From a checkpoint of a small masked image model.
Data: trained on microscope photos of single blood and bone marrow cells, 48542 training examples, 12.0 epochs.
Rows from block 4 of the encoder, named by matrix and row number. Rows with one number belong to one attention dimension. Each number is 500 + 40 x the weight over its row's rms, rounded and kept within 0 to 999. All counts start at 0. Numbers have three digits each.
# v: attention query, key and value (stacked) (encoder.blocks.4.attn.qkv.weight, 576x192, the v third), inputs 0-95
# proj: attention output (encoder.blocks.4.attn.proj.weight, 192x192, transposed), outputs 0-95
v.54:472518512446505482522520561490559531590401503453449569494530469451517526434544506439476508493541519478521494516532426502517549424427483525520507515452531525503457386593508464575476505513471509492526501486528527529534476450449441466469532544443525525511525536520374540502471453498517482459
v.55:544486478496445498455512529474484505492468585528551549500554530442515486463449485418424500443553490526531476454560442532493535460566519488551554515505468519490424418534525519534461576532508482505478500532546552555510521479486488476503525519491462447503501524517488541527466552426566526554
v.56:537520534524465517495435532522496482472475531464539540468589554500433504469479508511425518507459542513493471432502464466531533522512460492602451466523483620500455490481493532530464551544520472560487478533528516502431452504448496493522540456493416459457472504562537475471499590564544510508
v.57:471528504495519455493445499491588546548440433543469474492457433534473456525471510603570436505494545537469550513477491496474470497526472486494550511510532459493557525427503452448424461538453455551514510505459452417507518525475545572433480526531521530487537551487488555472532489548524543419
v.58:490519549458474484590436532540530549515476503541397540500497517518486464540510503532531510399529507433511584528473495522493450493448443478506525497478524601508415520548511556486525468489455501579482501468538496540542481502523442454497585501590480532540482595447482441502526472444530561515
v.59:504509512510484524449435542521551534449501509485475536494519484562497526503426501517591473608472496470446485553430510493558489494452510447526393541470559509500534554443496433480431502572450474540559484509478483446519502506548493549482456475529502468524505517534472522464498482545489550462
v.60:464458508473520512483551542545471485497483532410496488503498427439554570522507491511500408495511559561549522509513478503533470523472541484495508501419587528515511382474497517482509500477509542557563481532437473420539540469548536485567525434565523555496520475434431494528511471464480456502
v.61:492494452475474505480468517474498497411573455523568480503491429562485430478473520535560443580481503495479538534434559534457436505529531473543518542497462450496531523393477447475490508486467480533556467514488443432521522516529533543471436505509489496502518524522539462492568594594499542471
v.62:531502453575475530584494493550528481453488528520499487499542527561493489500529512490474513473491518453570582504469497414519509524437523453467486470503397553524486517521486543551514506498463487547557483530540482560480501510564502484582539480482519538487484467504540452503481457474529469515
v.63:509428448479492527479621505499441443566528547525455532497530533476498509487548469446472472515538469436552506429510470529478523488488554498459529473481539472503460444538487461551518562462513548472518491471472543494531490482516433422545573567490488505517552489550517476496476420432540496489
v.64:537522502461451504474443488387472490487425470564529461475516523480463466403473526381505513476510500468430510492568569434532489559425501496530523485521439490484463459627488534542479512475497476596520484487503492550508510505480519476484500492566506440495548440520521530508494520515570473557
v.65:479536518503483527539396496502577510493512438532491483481458467491482467458501539505481529483508546448448522477504587473436409476487467562377567534527492491495591588429465476459450460498462489492522484392520489511477433488510536515456468459470459452499499540528481458478504518526460489530
v.66:509469444474474460533476522510500520411548453559499524502467470518486468489506527505495519536468571420495530569483592501476460465500477491551471578519428517504581579417491464467442432484458541452485504492548537509523487533491431583515413449525480452522456499528470493520543520470443474540
v.67:529488510486506502513521510492448451533443586472440486488553517438489557511465508491457492491566482516524422505517416485537491478465554499548448493486538490503435479554519635539496560487560493460518449522527525512496520462507476383572534513495505519511465463515515462459450527488527531472
v.68:500528530556460562526539466454431416495499509537435452490499532482499519518543507541482488463509511528424540505560487490529515536459541480438496463413496500516506483530514525521475472488543510491453515431470457470533460558551587448572464522528556543516473490547506478474501489446503540571
v.69:468545499469479482446494607514612558453508450510557468501500494465549384421505534547542483606490477515490550547544480481435449454542494520471546551491409410499530509478486424522482440418476467486510482494491518495498596464491465566509380437483496491484449508491531493519536489512436453494
v.70:516533493549480531521449490486538514489527437569466467506475480514448420497482496535566465562530492482530491509450614498431485515518465471445572511483494459493554573503493497468531458453436465491499525495508498481482482548465490541414485439528465482483522529560473557500511517531500529488
v.71:502550464479479509525440507523520531463557421533473515513489427573434433541459510520592476575519531398518557569403577555433478458540478470479516523508506455499523560452491480439544467469394484465541511517513500523500475487453477506391493420465486493508481563494461486499547516511472568487
v.72:498520545560485512479541487551484460516447440513526541523530497555448502450558506522521482516502506483491519452490491472481522522482440494481528548509554453507536547460475398485447511568471547510566513467404456451434435493519444564523514524458440469476534477544567461472530464510516503472
v.73:473504481447500485494480516521496548484548464487451469528462408505495480552505501557521383539468557447469589540478498575477491518547474481444513519480482469508519483440455467445520484517462504540555515495442472457494505515485562560476470505498511481490486469531508486515499526520472562509
v.74:485518520455515516535448530504482514567510619467426560508524550475514540561491523491516487488443540473537522568531484529502514427496583525487484453458541523515546417491492526504437441504478556482473529488474455506509535471491441412594474487468445492511519523495511551500475464500502561452
v.75:513522512516494508480567482501488397470419546493504530516483463537523502497545489545393469492520496548440490468528465526570506539525487481572484527570448517503387417578534515550410486496486512471531504501528567561497552552409529493498520520476517499476464492503537429435487516474519515538
v.76:496519555527512471523542509556503465513453530421466523497506562435549552545561483488493528387524531526453513494553439515609523546478546529512450404418525523500504515555507565530465496574545538466450500477490477492512495439576524464497573523494531522512471451489491517603454489522528446449
v.77:531419449507491541524571443539499470500438508468497508508509512477503560480516471488459492454480479557496461438478474498513548543540564536472501486514474445498421464538504503562506531510532481516568444472490585532473515530537584577526497573465456504476465456499488538427502488499530567483
v.78:529477483559507523489563508473497478431467551453497483497565568433596529473526493491478534400472437472486458442527440528554551530482493523536462498483473490497423450561470594516478535526573553564474477470481542495471546495521453504522557541504517482499514440506477512496472490493553462452
v.79:498508510517492525415470521520555549438563440490566439491471460518483443484477508571496461501471507557481562475531553513516499495496433524480518543504509445477540531398478520484422483508458422523496509490500436475515501576489498500473416449518553489517508559516436463469498482543501460533
v.80:526573515505511511511537522448443561463532492505474489486601489505494513459451514440440583518554519500512446529486541519511520507479501501513463557500461480500533549554498505418517501446489494451448473516545516549499476498476492512491515415497518494491595539484418533482499481462521511446
v.81:527506477509467521547468519397473503500546517485470564548480502496481550554420460431512480474492441491480515512533574472517496458521521467501577518557519529521499481470500580446509555482432470427483467532479526515546526509460508520480574487509513413515492517572596512483518579501498553525
v.82:440486526447565462477501493467529493527558449483501458462497530493426420503475503487592462531484453502474561440509505482493493535537454528449523434440500477514497557465422478460530501521498529531522548510443446451451495493461458531508515526481462546535514418571503439560494552535469465505
v.83:525603523474510514506539498441436546463474525516448501498570476526472507486496516471442538553536508508528468521477481474516503490464531479586432558503513442507500542514543473470540583525486543531472435552576506604499548524497567582494515476503485509509479540554505509450504578502543555424
v.84:492468504495525505377461530545526556483500516505556526501523514460447507442491522438534548483517499504452582504485516500407501491531415529509558536516493476504490497462488540500460512479514453445494483423482534516523515524476492542463536496540441430498462561505484445469508483441557505557
v.85:471481557443511514539523538538542498497460544444513472507491480504527462509572481608624498513476511491504535518513501497538569463522492510453481504497559527489459445429512543519544529553471472573507489506485496444430510469522470484569481522488512515498550478489489535538510454502482501491
v.86:485400436510530486430471480589532507492533496520506468507472520469535536466505539516519483459411469491439509474480479521472505493515408547491509536478479453502472472521458433523524499415502548396490505442429521474532488467500472515439484556494479504475471480445461476537524469507496498504
v.87:532542503511492524531478499452479502569510495544504476495541534505502541458443485377437543450582522487518491472544507522509436446493553468542536472536520504483515530518559489479487553528511510533465480560573498507525489478491495437522504470433514543498450539606499520487500503460506515467
v.88:502475485477505487466507486440510588492413511524546482527492504517517539483451515480483508472462495473463425550561509504518523501470542511537530521489565534518534459483501459566387480568487486503430531546506467520478478512521542497507524476480461493485516528515486558463469537500544467626
v.89:477475495493512495410490475504426488459468444538577521521538480548495524519422515463430485469503453470514490546488471535547508544562480490595469559457429473500535524538470493521412423457517533558524536514477521473514439541447561519529508471469466504515534465528526445503512543573503484524
v.90:545538543521515513516457482491578511483493511496598441485469473512487513483531541492426511411547512488503554490457528422539460543481469506444477479530481499503496552508501507516540481488505411521495482524553534558533456489487546565518461445519534543484452508488411521439548458482554503440
v.91:529536508515482508474450483636519499492454485543521463518516495501510471521486490542497521432592552458515560570477499533511456547498487517510604482462516494503564541454544519503487504417530519461469421462557468481527552428545498470520534486565493513495549536546521451516543487478537499536
v.92:532496512522485490538547413508482481483455442529530535520497473460514503428442494526499544459572535492593476512496460504530522524498521528565507548469487448510520490566521569493526499563535517516475436536426506500456525572516518469541454472557505535526542487597449532483511470466600525407
v.93:458506509494543470381501506575569568454479510537545500473441466537521470507510532548517485467492508551450538492573455495521523541474508548502491522416483480497477450500433479527408469554477480562493483488475475427460556509530502510511460519498533527498535520524514451466474514488538502478
v.94:488481488516515468455470476554504519460535523502407465508415534470534510482433513524471443506499485532495505462455461489488499530496508491517525509423451486502484478521457526493526514387521574515474471502534508471515506486512486477526424553470473596486496428365516463514494389420500493509
v.95:476494502519454494482538528473475425493559537555530522524488420525459485501470476574537511545507472540525503478455505456508492459566454433543527529447547473498477491586556429524437517526474493537539501556470431500498477592406465489512567549404579467519551525585490499481490492558512562492
v.96:524527507476481501546528515481458506451532548530548489490487509516563496456432477457470533510487503527518446471510576579447506548456516465508477535386463495505534613479500498485551532435498507429418501437536477510524508402529486514486463533538502531531590513481549477514505572499533510567
v.97:512500522559490559572433537474539495482511539474524463497507532584478448572497451463516504537543480470504544475505498577625504499561473454499523477520532587499439548528511547502591547515457512531508472497555499544498466473443450450494510421505464487499514525546485469492548570613463532553
v.98:506488539464440495572473560511562520528465587452521612490445509480511510484454463524541544538459500518461429481512556461515508477462479470465561609462514551499468428519450529518548510509460466470498538508551511550513533507423487508472566470551496386483529521510537570476481481571564489461
v.99:518491608567492511557528531508533535493454488502543466504524546529530524543530514444478528442538522447495575463573447517529533487499507509515498460518533516501540491504496554515499492563467440574485505479446480457496526424497498459515430501474454491496488537459415463474509465384506443487
v.100:476481589494514504446537519551441505509468519518538512510440493474546613577539536615512438447512536538515593506571461488576540525535489557510454554481484515508538468546519533519493475520560532495499474549498481435484541547499557478460530521473549565495443443459525460553515467484499442507
v.101:467489542517495503472522520605438438455458469493541516513485509512585513507582512547493510501507504497497488529540461504539535490532514551508417550453549479513512467566545480478511484475580567460518467426435554455475545526558456477446542520489554516529504504436537472490464460513474488465
v.102:509471477570527513574475452544510465421477473430523503511514464593536522522556493504481534475457504450483558535510505509570496571516468515539483480486535497497542520480458562503511448543481553543547485485537463474446538485522538530590428457526498536492528438415455399572507501527515498528
v.103:505517429450471472518418500451488543473580494514392474533442435473501541537402519553533474489498514433492531481442492591515510520490468479547508469492451557514445513461507468429635524514508493611467514565511471503531397543489528498473515516510491539505482487475460538536554494498537596501
v.104:506522560507493516528466556526531518486476526527578506521469506535503423499524529468508493543509546429503533499493446509507492489500485524547604499601487515511397448510517463539532555498440491550485477515485543499473482499451516446511449563463471497500472550447521492479538526452490515475
v.105:522493454497507514582454452446476469448469490482491518497522527560446532488418472428435513511522483417531518525468557534548520498536526486512424524538506488506533510473495591452476476494468521448473540527577544528535477462485524504514489513490450536516456481540404509491572466486501555539
v.106:501498517484461543479453495472463470503396527483500490484467516507484526532468460514502571525499441527472500490469503521613490510456479463591372454505579559481505553459546594513519554578521487511489508538529521535497466416522498538467481516521513391507520517514571546467530556477494554567
v.107:524480452548514482487468426428426492493481436478456500517543510435465536578486498516509430422511536391463532539499506566563481538477478481524435464451558535491523570513501596476512513640534522564453499455521505486456474495538500596541476498515520491499485474521498469530520539515523536544
v.108:534509447501516501503496516449462485500535491523468456530493489567522513557469537546511452511516558447522651505447505502522442470499491489494564451578542556492445468487529542466533520496450550500588481561510482515504416461469506461473485530440464559473427519496496551496534486448470501497
v.109:524518532533498531579461519474543534542429500452515485493589518519489506462448493466524534470537548445497492513510532444572494478447526489535444525533577490499504523500512610530462496611413428565512481549513486509510512388477491488574445480497473487521472550507445530437519480462540531448
v.110:520508519455471498550437505529461500342536509500511584492500530548483492490423465509530509532488452430467496547467520497534466527477461470567521510480453524507448580482471495490594497527494501448468492531550470548524498585512516519470556511581472475530545512523529429510492523492525572541
v.111:512581524494507496543503524430561484566428528487524503494503451480519507497483499494489523475528557481498558457501503454528491416502473470521554465533583548508465477578540542516458486538434471587491535563487465514525460471450519484519467494463537456530458538488449527467492487464485500414
v.112:505508508491547481483570497566510483496479509503472476514476422543523440479587499534425526509468519530444533442494507429495497505493491516418539469494503490505460535506542479533489453441463531479523536471517427471490478492518452547498469551411499544479453481427494527471514464437434478477
v.113:533501464502490531521473464514544518529452476507514508496516476493442470498435498482529561441480479438568473560415487526507472503480424484494506566532593508505461558464517557443502506565447469503540505577421477548463507497474468550501641476511464518498537518517393589477471506519535519483
v.114:508454504484525471505482499513547523536505531500448495502462462490540542573546495595502377472523566504522553452492486484497531497503508489430551505443471569506492509538506474503511504500510519543534519528464471489510472513424524471433484580466560591493488457556454586524484375479490556499
v.115:509480496512513495516486506510528472476480550442497521488517521488509589497586485509588548472520429501499429476479530491578503493490496457488416552467481467501485509519497545514553564502482544437471482472480483517512519478528427483420491518474560539496484514465426470513479435541499474420
v.116:507597437446498501523485533522518527511481491445457493486515517457477489495441491448471517532573490446491430550462460526519513451449511501505478527498581531493508509490506516508513482482518481488530512562534547533550471418501465538505523470445434481497466567516469651527494495497531514481
v.117:470505452493538474528454487540590552543473490463442526481523479451474469545513502485560518465549532447572502490437482535490519474460459498423464564477510518483471554511487508489460453556447516440571540575454514528503466489451440500455537521471525530508567488586398594524497453526521526441
v.186:512470500463478472485466454448451564488530456521472494469570546485469550557436473508509503507469462518427432417491541452487582438452459524478511456561509510563529475484539520537412399526503458519508536514452499531515417538530468486454477479446529457570494552478509524528521567472466488533
v.187:446523512444542471487559480470488488553505572495465518495476471523492516536540539544433545475490536527444476464519498461500504519461488515435457445452498495519557481492532472538394465459465489470425569476539537523487419441443500589505462517505526494505493469461514483472474438493369489575
v.188:500446534473505541462483510563544492447481525485533520511393477481522569469521482608558425540439490553427529452550524486529506515540518550501523551505454494499496469531443452544533542497520508453493443483506519467485554601505592507507467516568505477527407442457503466486485418473469473491
v.189:489578564456546457430467515540587507516478540443486466501507471493532491554526541575493507447490572577442528434469460498473554437500448491462532480498538530510482534458542461517430497522507486490551512442523452481490455481449429519417446521447555553494519539458505599517452485533422444468
proj.54:490483491453392492533468530532482483448492555464528467534593502571429496497550481507479503462466473532517478548499526493551441518513396533563513439520487451492542552407419483452480512492536514530448488521414447507520430507446477514500427522582530487432500466448513453496563513530443525553
proj.55:523520499519503472489539456461498492510489498426543503525499514584455525477533451480506491448458466450526499493477516544509470555479509479514427466528559493445544592505478436466530575561515508469499452539487475512491495479543523439499502541481555510488520394524502449497519549550550512440
proj.56:560498466587531514499520507482500506459566500421549518448450514465567475543526496484538456454471516456526498527535508515538460473544554478469479551518522465666507488517503528473539551489499530385511462529486440506498519471520533470509482517435564527577489460524460493558469546436557503510
proj.57:466490502473533524512461510511529521505548481490505462383505453442548498533466554542515521566515505446513510453510544482512573485435489478406525513479482550566458478505509546527495455484480479526510565483580483543488508521496486450496536418525458493541460579469489578456499406495459504550
proj.58:453435514597524518488537407416515485492498498508548492532476443433539547531456493544541478560462523508553501482581491466466546569549465488508505533511499446483554444474535499458472583482445556515476511475559503496514492449555500515419493549464511505489501496508543520488463497556425416501
proj.59:471482475514515503566459449493548511535522459475499497301519483478527504517523523537518538525501557521519499474580490525471513488445486525472563499515474477808495477499494524508507463460521492500516551477526496520494458512516512477518520524527511546562505562523531500483473505496487469560
proj.60:456572543530382526535490489532556405399546579509489485576501386505541499527499485457470573450403418453505509566550548499490518467518444571541474487527433457394519524498447512484485422519569486473451492502463478499524486517485457533446485525534521523477497524511480437488465428518481536544
proj.61:453498513483546466542476488494520528548502422518469511366479552473529491501436509531519514555535560490517502490523500474464543521469523525427544531477506520619417454537533568522518436470482482522483536473559578532464547512526501423545564502463490475580465578520535523478498480468454481502
proj.62:484502516541521510507479475475523499483505498477564514336462537426518509519465504519534483509468507525521505507529525507493462502509523482501506516474489464751509471480512560453457612503525557499515510455501488498479474481477471493458477568492548529569540465540461477511502534509477519488
proj.63:500501483500468521499472468532508497462425518491560561491540502513438455499535475448448485438471533539498446529487505445430448480514470555590496521549443453631539569495474511489531531533554512537441488473461491567484472494513483519467466587513534501483503431499507464497538526535521519513
proj.64:532423448517530479485601543538551493504563454481479404536408426549495495490526556559471572488530467472495478473490540530536495511594572423498527547517472517459522503445575427484438473545462482412563525464478536499511464454500424513479467463466515491456466528502455496459494559400478541465
proj.65:514499497490477482523548453457444493519490559428534527406551555421498531531524484481486507511478494498491464517481449555485487478505456548534477487488511446831444491479474545497530521502524511503453469551503469477500498505464491511522499528525551527558519496485509502519520472548602544496
proj.66:458510527497512484502513449485509494533449545472492529321544523488451585530468512493472500494477489500473481472488493541490467544459492512490488417499554494769464491493513553453515517520535513528524463521485483469514521523551564497506513553495622529552511493506533454502503489502572477488
proj.67:508521444541490535543499592480567504425548488543501433477395439580539405511534554465511487501489534511540530534555563449546517447530491474483539618507429470525541515484495412484525497519443495452504560488533568532491466459439528527448488440516443486488488510503436510493474515474485499557
proj.68:499468536508533503520504581555505498434527516524521502382467452526508452478488552458483520522461477502527532492522570463489469515514489457563527574545509533709498478511569498464499506511522443473555496484509531528493525444449496495426500468477454478577482527453436515519470485495526515532
proj.69:466485538498509454476534402484407502571491544483464548417550552503462576526472528483471547494502453488466486495500432520450475558482451576493478450502564516642460501491482568494458535507524578560474463516449452444499487576551487488494522570529601491506527472493543465505512492499570483459
proj.70:537510518486499478482560494500460485573468518396525630572570561412505559535487452507463544488445465462442490516528454517496507516513515525497479459502541475431516495512505543491505556530587523514450464508531428418517548512511521523516523583476540525487528498507521470500491469475544468508
proj.71:521502510508490555461531469485474452539471546423510584654604552447491531523511471493465506441435443495444465478485463522542462530494477531518508443485539494404532488535509563453499565544558543535470451510486432433534508524538534486524521619518526506522490486502512517503471484500561430467
proj.72:521465535495569537499529522487580460478553558510489537447459489453556496491548574508478512582451474524509485502519586533469526461482528404465508454549381541569483430546578518439504511489571450472464492457563502498493570546532509478464528507472507560569497526507434467543433445448542485548
proj.73:490487549506479520462502424480489481584466538482553564364555536464529553490459507527532546451505484492461471479485487513514498515445439538527524430506529561739485475498506551469498503470579508484444422464523454491493508543529522476543535549520556511537505516512532537510473457516534466513
proj.74:456489491499482560503491476476534514520523527491506447556490497481470526478470464522506493458507496568537471482526486504487466507514476546531529520463483503375490562502457528590570515522473496538492469513456568474513492512471449529458492501530578475379494428457475429478509582521442463535
proj.75:501473519532552488502509589530548511432539465575516430445455448545524429505518525443537506542523514502619506482512559533481507475496495477497501592508464518562502552487504415442516476490436463493544498502504489544488453492493463484485475461517469519548494485490462534480541491470431490498
proj.76:415479484504522467515504534448512551481485455562458381353449478532539485479448516518514491512552487509584515497477557449449505461514499486499493536536483490601466479458483455545497408500384456522535490508538600561481493482416481490509481462524495464504538471523479466474537555506420564542
proj.77:522524550527513473494498575510557528455546437565552491364418474561548450506541553491549513595474530489510508522529527502531504426420538447494507575477464503658515459500507445474480495483488458454507557507502503504507478468482443505488509448505510504576489536468492494515499476498476498516
proj.78:511473500495501475503517547505499548456513430570495408323421451586508465480493569513495504557573538546575495530533504479485489483519499477470492577517461503679518514480538429491476488489439492483540539529508527553483475462496471475516476445494473539494500490489495495493510566500447531555
proj.79:484475490454484510512526478519459436561455550416478599557507533471468523509532519540510548505514452487465492494517467473477492508474497489509461388524570494416512503510527530469479483520541505484533451494503453460460560533559463453496522568471484551568464485521531518522482490474507446470
proj.80:498447513539520530504450471563577470473469572534457507723485538521521467505515480478512506496442479476490493492499484537513482554495503506466490499477531515248476461496503494526496488496469493539449509541507497450503499495468542510497517557499463496455500479450520481518549515518513472541
proj.81:517520497498492525478453454517562574455451543457434520642556559549529481477542508493514527477542547429479518494473479529501513493440448501466462487529554540467411462546448415529484487468453512522512559523501519484607524455543476468498489531454443451463540507412493475505517521512439492534
proj.82:506507457502497500486496500473467486499510478510516481272502500498487512495494542513485508479508530485520491525512483505497490494502490505512510527501507504931514514489522505497497512499498504493487484507504514521476482490521505509498491485510490507508501528519502498485491506513522512488
proj.83:476470488539538541509419505511539497485453555522452526475474541496542517506496560460545505507446542441504510519514465583520450538510451463477502508477502549784421465524486513508501493493528499485460489490506546442550484466489539486474492540457471515500520478465485442486554448495528468565
proj.84:489492516498491465540572511490511490510546462523467523632519445503471498534520423511473469528528428505517473479538543506481522515539525482500505498527466552160554468528516482476518504483496500511531512507494494515487500538492483470519503471512571498488521497504491504519486438555482494459
proj.85:523504469492501480464515573492441458530534446496550479582462439491440497502469492475440515499529488570510510495478503499530500503476534427524464443507447484281516541518539526458484434519538521483509493447503471502521509506510444479469491486495506531503476513553544500487470548457505540388
proj.86:513525491472485473532580544470447488487529411526533486323504442510457461555499478504465464516517506541538493525512510521497502482564561556518560479474527469616627493481536512492542522551506482516541474495484482528383531554495541532540488429523542499518485528552490507491441500525488506437
proj.87:515488517477524515518474443590558468445457575467458540718535554544516484506497501523550525497458513470445486489466500507491536517474459511473498538495534503335445485489483459516515472444488506498484516538498512469558478494494510530498497517458433506466485497412520450562542523506506463566
proj.88:492566495476504493518483543530537470490542550444462531485550509480540511537563452530603458510502499555520504411486513477498466486463495492429522539545411572478428505499536512494491534496515493407559528484560510537578515479518498438508477469524434506538474537491509424474520407460510517499
proj.89:482480427504465503568500500518602494523529482523485481349458533479506518526452472511535508537518514503452546439515496455428560526498485560468499465517507518699514501457504488505497566556489460469480531558497454510489519484499454519522506529542490473465531503528478500497477453497561456495
proj.90:493491524476485523488488507521558493488519521526454492731466530547489453496505502473506492509463472474465472494561506522493487523551511471496513538476479504222452478550495493541488530505471494491487488501485482473479486501514507473477555511484498528489512502485492476547519523532501449543
proj.91:498502525523480508511482487510537507502481515510461536726484500518502505491507481476512462497468456507507498486529508515494528499513491500476462529511482519113488476491488516495502482480499493511499526513483506495523485532490474493490514493469491508473517507493496502523471516506492476500
proj.92:503490498497491485498448495513529548506508548495457515764502521484524486503464451492509477506443493497514512503485503508503517519486478460470470493511456527159460491506456530488453469488499463519470529468544497463544513503476480490486501546488531481479511520451517503512528497476509496506
proj.93:480493512499492470534581520440439491537526481500545488227514465510465522490511509488458481509530515515513506506500502485476480453521503504517494482508479448770526546508548518504497508534525477456519487460493491542450484554529514498485490478517526530545481512573470516505472464531504520453
proj.94:523511521496456509563577551483466491499504402551541466418525478504461497510544454461523493520476515520535512516486546507491473497569504562482534508438514513480593571440488508519547516561502494553521542540437427512391490541502575553564524451556511487467504493579463560498474542545490515388
proj.95:529455488536482467441409516559502505508482469445471528539476519532554495502485479438520500480479567457481518551505528517533536469457465478447534459527545549449519497455507533508525431513514543447529492426561549453622554500582421512518455525495463478413502489464557481470527566450495471496
proj.96:461489506530482530436496496452541571486510508545387527380557416491457508505498583523559490478454548492497522471521514468497499461456494504474500481525546509623487471503548535513474512519494513559545501557488441453456506553516558481495527421433548532509458470436448538508468434506525525482
proj.97:460535468496505524462530514532454482543533508498506503351520475477532513499478522555517498439468498520485485504474495412442507513499516462498475493453504462828494470486508491496481545464538513518507445526512500482500529491506517504523544526463487513544462466472509506495490502463546506460
proj.98:498505516505491500482477510501495506500521499506483469248498500483525516497492558459486518506503513490507504493475521512515470508495519501520487481491503513887517503474526496482506517510514505503520499480485487509487511502494474498502504486517496506534498488495486479502535505494489485478
proj.99:454505444478490455482482540546402534552590542537481494521478526504538491493462526516459443552477518442471482523442499471485512576500547457474478479470429482519521541489433507452460471498558456459519484529499584562564458493497448525529545487507492492520499482521548493493470579504507535544
proj.100:555527485493472494525504448478532491491549478529512492695474494510497475456518454461449528515506462506452477491493486520476479490502503504531523478473420483164482528536467489506521442523480478490456539514509513512499511489495434509488471522511531462417493535526530472457480528446460487526
proj.101:603515516466506461510494470435537514496541449540506442639550536496444494482470446413481482502549512543466483471455501490476436508501524512533535483496441514382458523483427492552522486530441441475509619542522453462453446477408495515508509453514486478455497461554555530453458523483528471506
proj.102:499499494491483475488557515493506526518526484571486502672474540515507492519514484496486492513497497529482444512485462456474550472519533476467509488515468472156512547500449518503485464472482495478514492523503536529498506487495454525457513538482485496494465519517573522464505482478463509466
proj.103:479500497541478517493530501538464474503487552480523526686497486525500498529546422529448539496503499496475538498562535452506500473528494485463522498487515467152493469525506504523465449498509501490503487496481517484535551504502477481510479522491539493498494528506489476506485484483477441469
proj.104:469513484513448518459542483519422526528502551457458469488495538457551584477439545461393532495499499556538492512523510467463585520494502442468477491464515457521566530507495519446496445453558455502502508521515535542556474504465481478487521486472501491590463409525470497483436465451496500523
proj.105:475470478497490507470527519548498497523488531519470530294504482495507507507507555547528514472476555508546518519517505460459504497464451511441496498468501513863516493484521472475496541493508537529524454514520479493507495496543525514513523468539524504516501511479489493500476501505523496508
proj.106:465468476501521511486514517505489488481556464454510499330524492483549505499492512508567450498500509475472504532488503439452509514496484441467505498502507510807508458475518453485494526462530518481521461522504490511507527499546467494524520478485490508554453472498501509503528507538496499457
proj.107:499518481486518502521537543524560509500513514510496529725497494529518474488525423521522501520480447522499509495508517471462534465528514479471511508535490499108489502487487461521486501491480501476492470506503506519513502514508510497498504513478483502500493528488506508481512502484471481493
proj.108:497500516504478517498500497507475507534498494491494509747512510473488507503489467498486523490492465524466492487508520489499545505550496490500490514475476473106495515517471497511496468482511490532475507470502523498533546503503499498507519504501529521496498494488507473499479506502487480512
proj.109:427481508484501476458505580553476547506570553507440507555529463465514539503494575498533460523504487469517498517480494498443583517499494393466498507474489490417500495363492495464503552454621509520487460485510531573553478516546471535490548463501434537489477449500552505540517537476475542502
proj.110:482509502501504519492498501507525473517471517506486493270497477491513525506515546491507502520515544503512509506517502477500515492466481494512489498494524499916477486491531499501481528503496517540505483501497493490480507477513523492512489500490506515536489516485475505491499499501507498475
proj.111:445448465498467479479490554566372506499532512507492481404507528485503499492474533493479499508529515479486545499532469484489511512514573443501473514444496467692494482427464465460532521509560482500521463450487576509536504504534464508501529518530425552496484483493554498527503513500473533530
proj.112:545555547505472484524484457464556491496463477481521548610481517509452509579480501498524499490502493436488558502532503513514525515459483532490524488485481511394456490618451526413438511568435525468444532561560537451496531427499494428456476486507545499472545516564474491486532502504572532522
proj.113:436432539516484504507485540583487606509445563471472501379522503532535478496522517495469530516530556495459507532474514432525565510528476481501495571526505453592552479448563527513514483494577425593545454419518515510482523498487431504534502481545479476515459603472523512527534465466455504568
proj.114:475569551542515471495478406532483414602444492510510472524490590491495483512442507461430493415514493442454590484492513484577479486482484541549490510530512484508492448514440485444510547541517506518506523530552492381579414459539553483541540438519495514472542547488478460505526572509521515510
proj.115:495495507533482493536486496512483500553503468518495485228505524510499470513506539492510502459516521476447513499482473509491475533499478485511489462495507490809496513480468500472513522476487476507517487480504490498476506491506492503513485501507456509565510477489540547491500518533528531521
proj.116:550391455510547515503488566567557592525503518519451514538451446501522475521515557562482442540465537531508515504552522488459524482527532433448523539491410470456453443541476502569462493438528472550494499441530523499524508539489432508479488470525503506392452496472505496529480468489431511492
proj.117:499451546556533515527484505569429545573475544468472528652538502511498489520502473548430519467482494454456544554518521467545572538519482475498495496482525487275537467539474500493471479519540483556516477447507503477461509484537431506511502466537478531410484566483507518498535501504508481558
proj.186:498514503511495510492514506531508487506516508493510490262497493500505522485491553516496480499501524478495519514504478491511490514501500500526503524480504508930487494490494480487516522499505517495498484511500523492488507509499500501500480517515491499507502486492502509478505501514511494503
proj.187:461540472528537533457515514516477476430530449471552477443531563519523466453495478457489491507476523522483439560432477539459494492479543460558490500508535455565453546437485464487509512601590522486551395485518507499532529557458458496518485531532503492564492500522496512486486581450590557484
proj.188:491544488537484480531516535501454489564513490504463484313572527557486530539487553410468516469535518476519498534497528510487492497473520543510476468500529523813537537524528534458493487538543486498501505489470495555479474494521470505509509476484436549533526527516503514514499549500524531513
proj.189:490485466526509480525538523472376500448558451475556514425541522529497450441499466459455502532504476527538453513479460512498464499523524489538485583500485407508509502496513501533537467543545510461496479516566557507503545492483455578498534516532466446604462548554467450482450529459503515520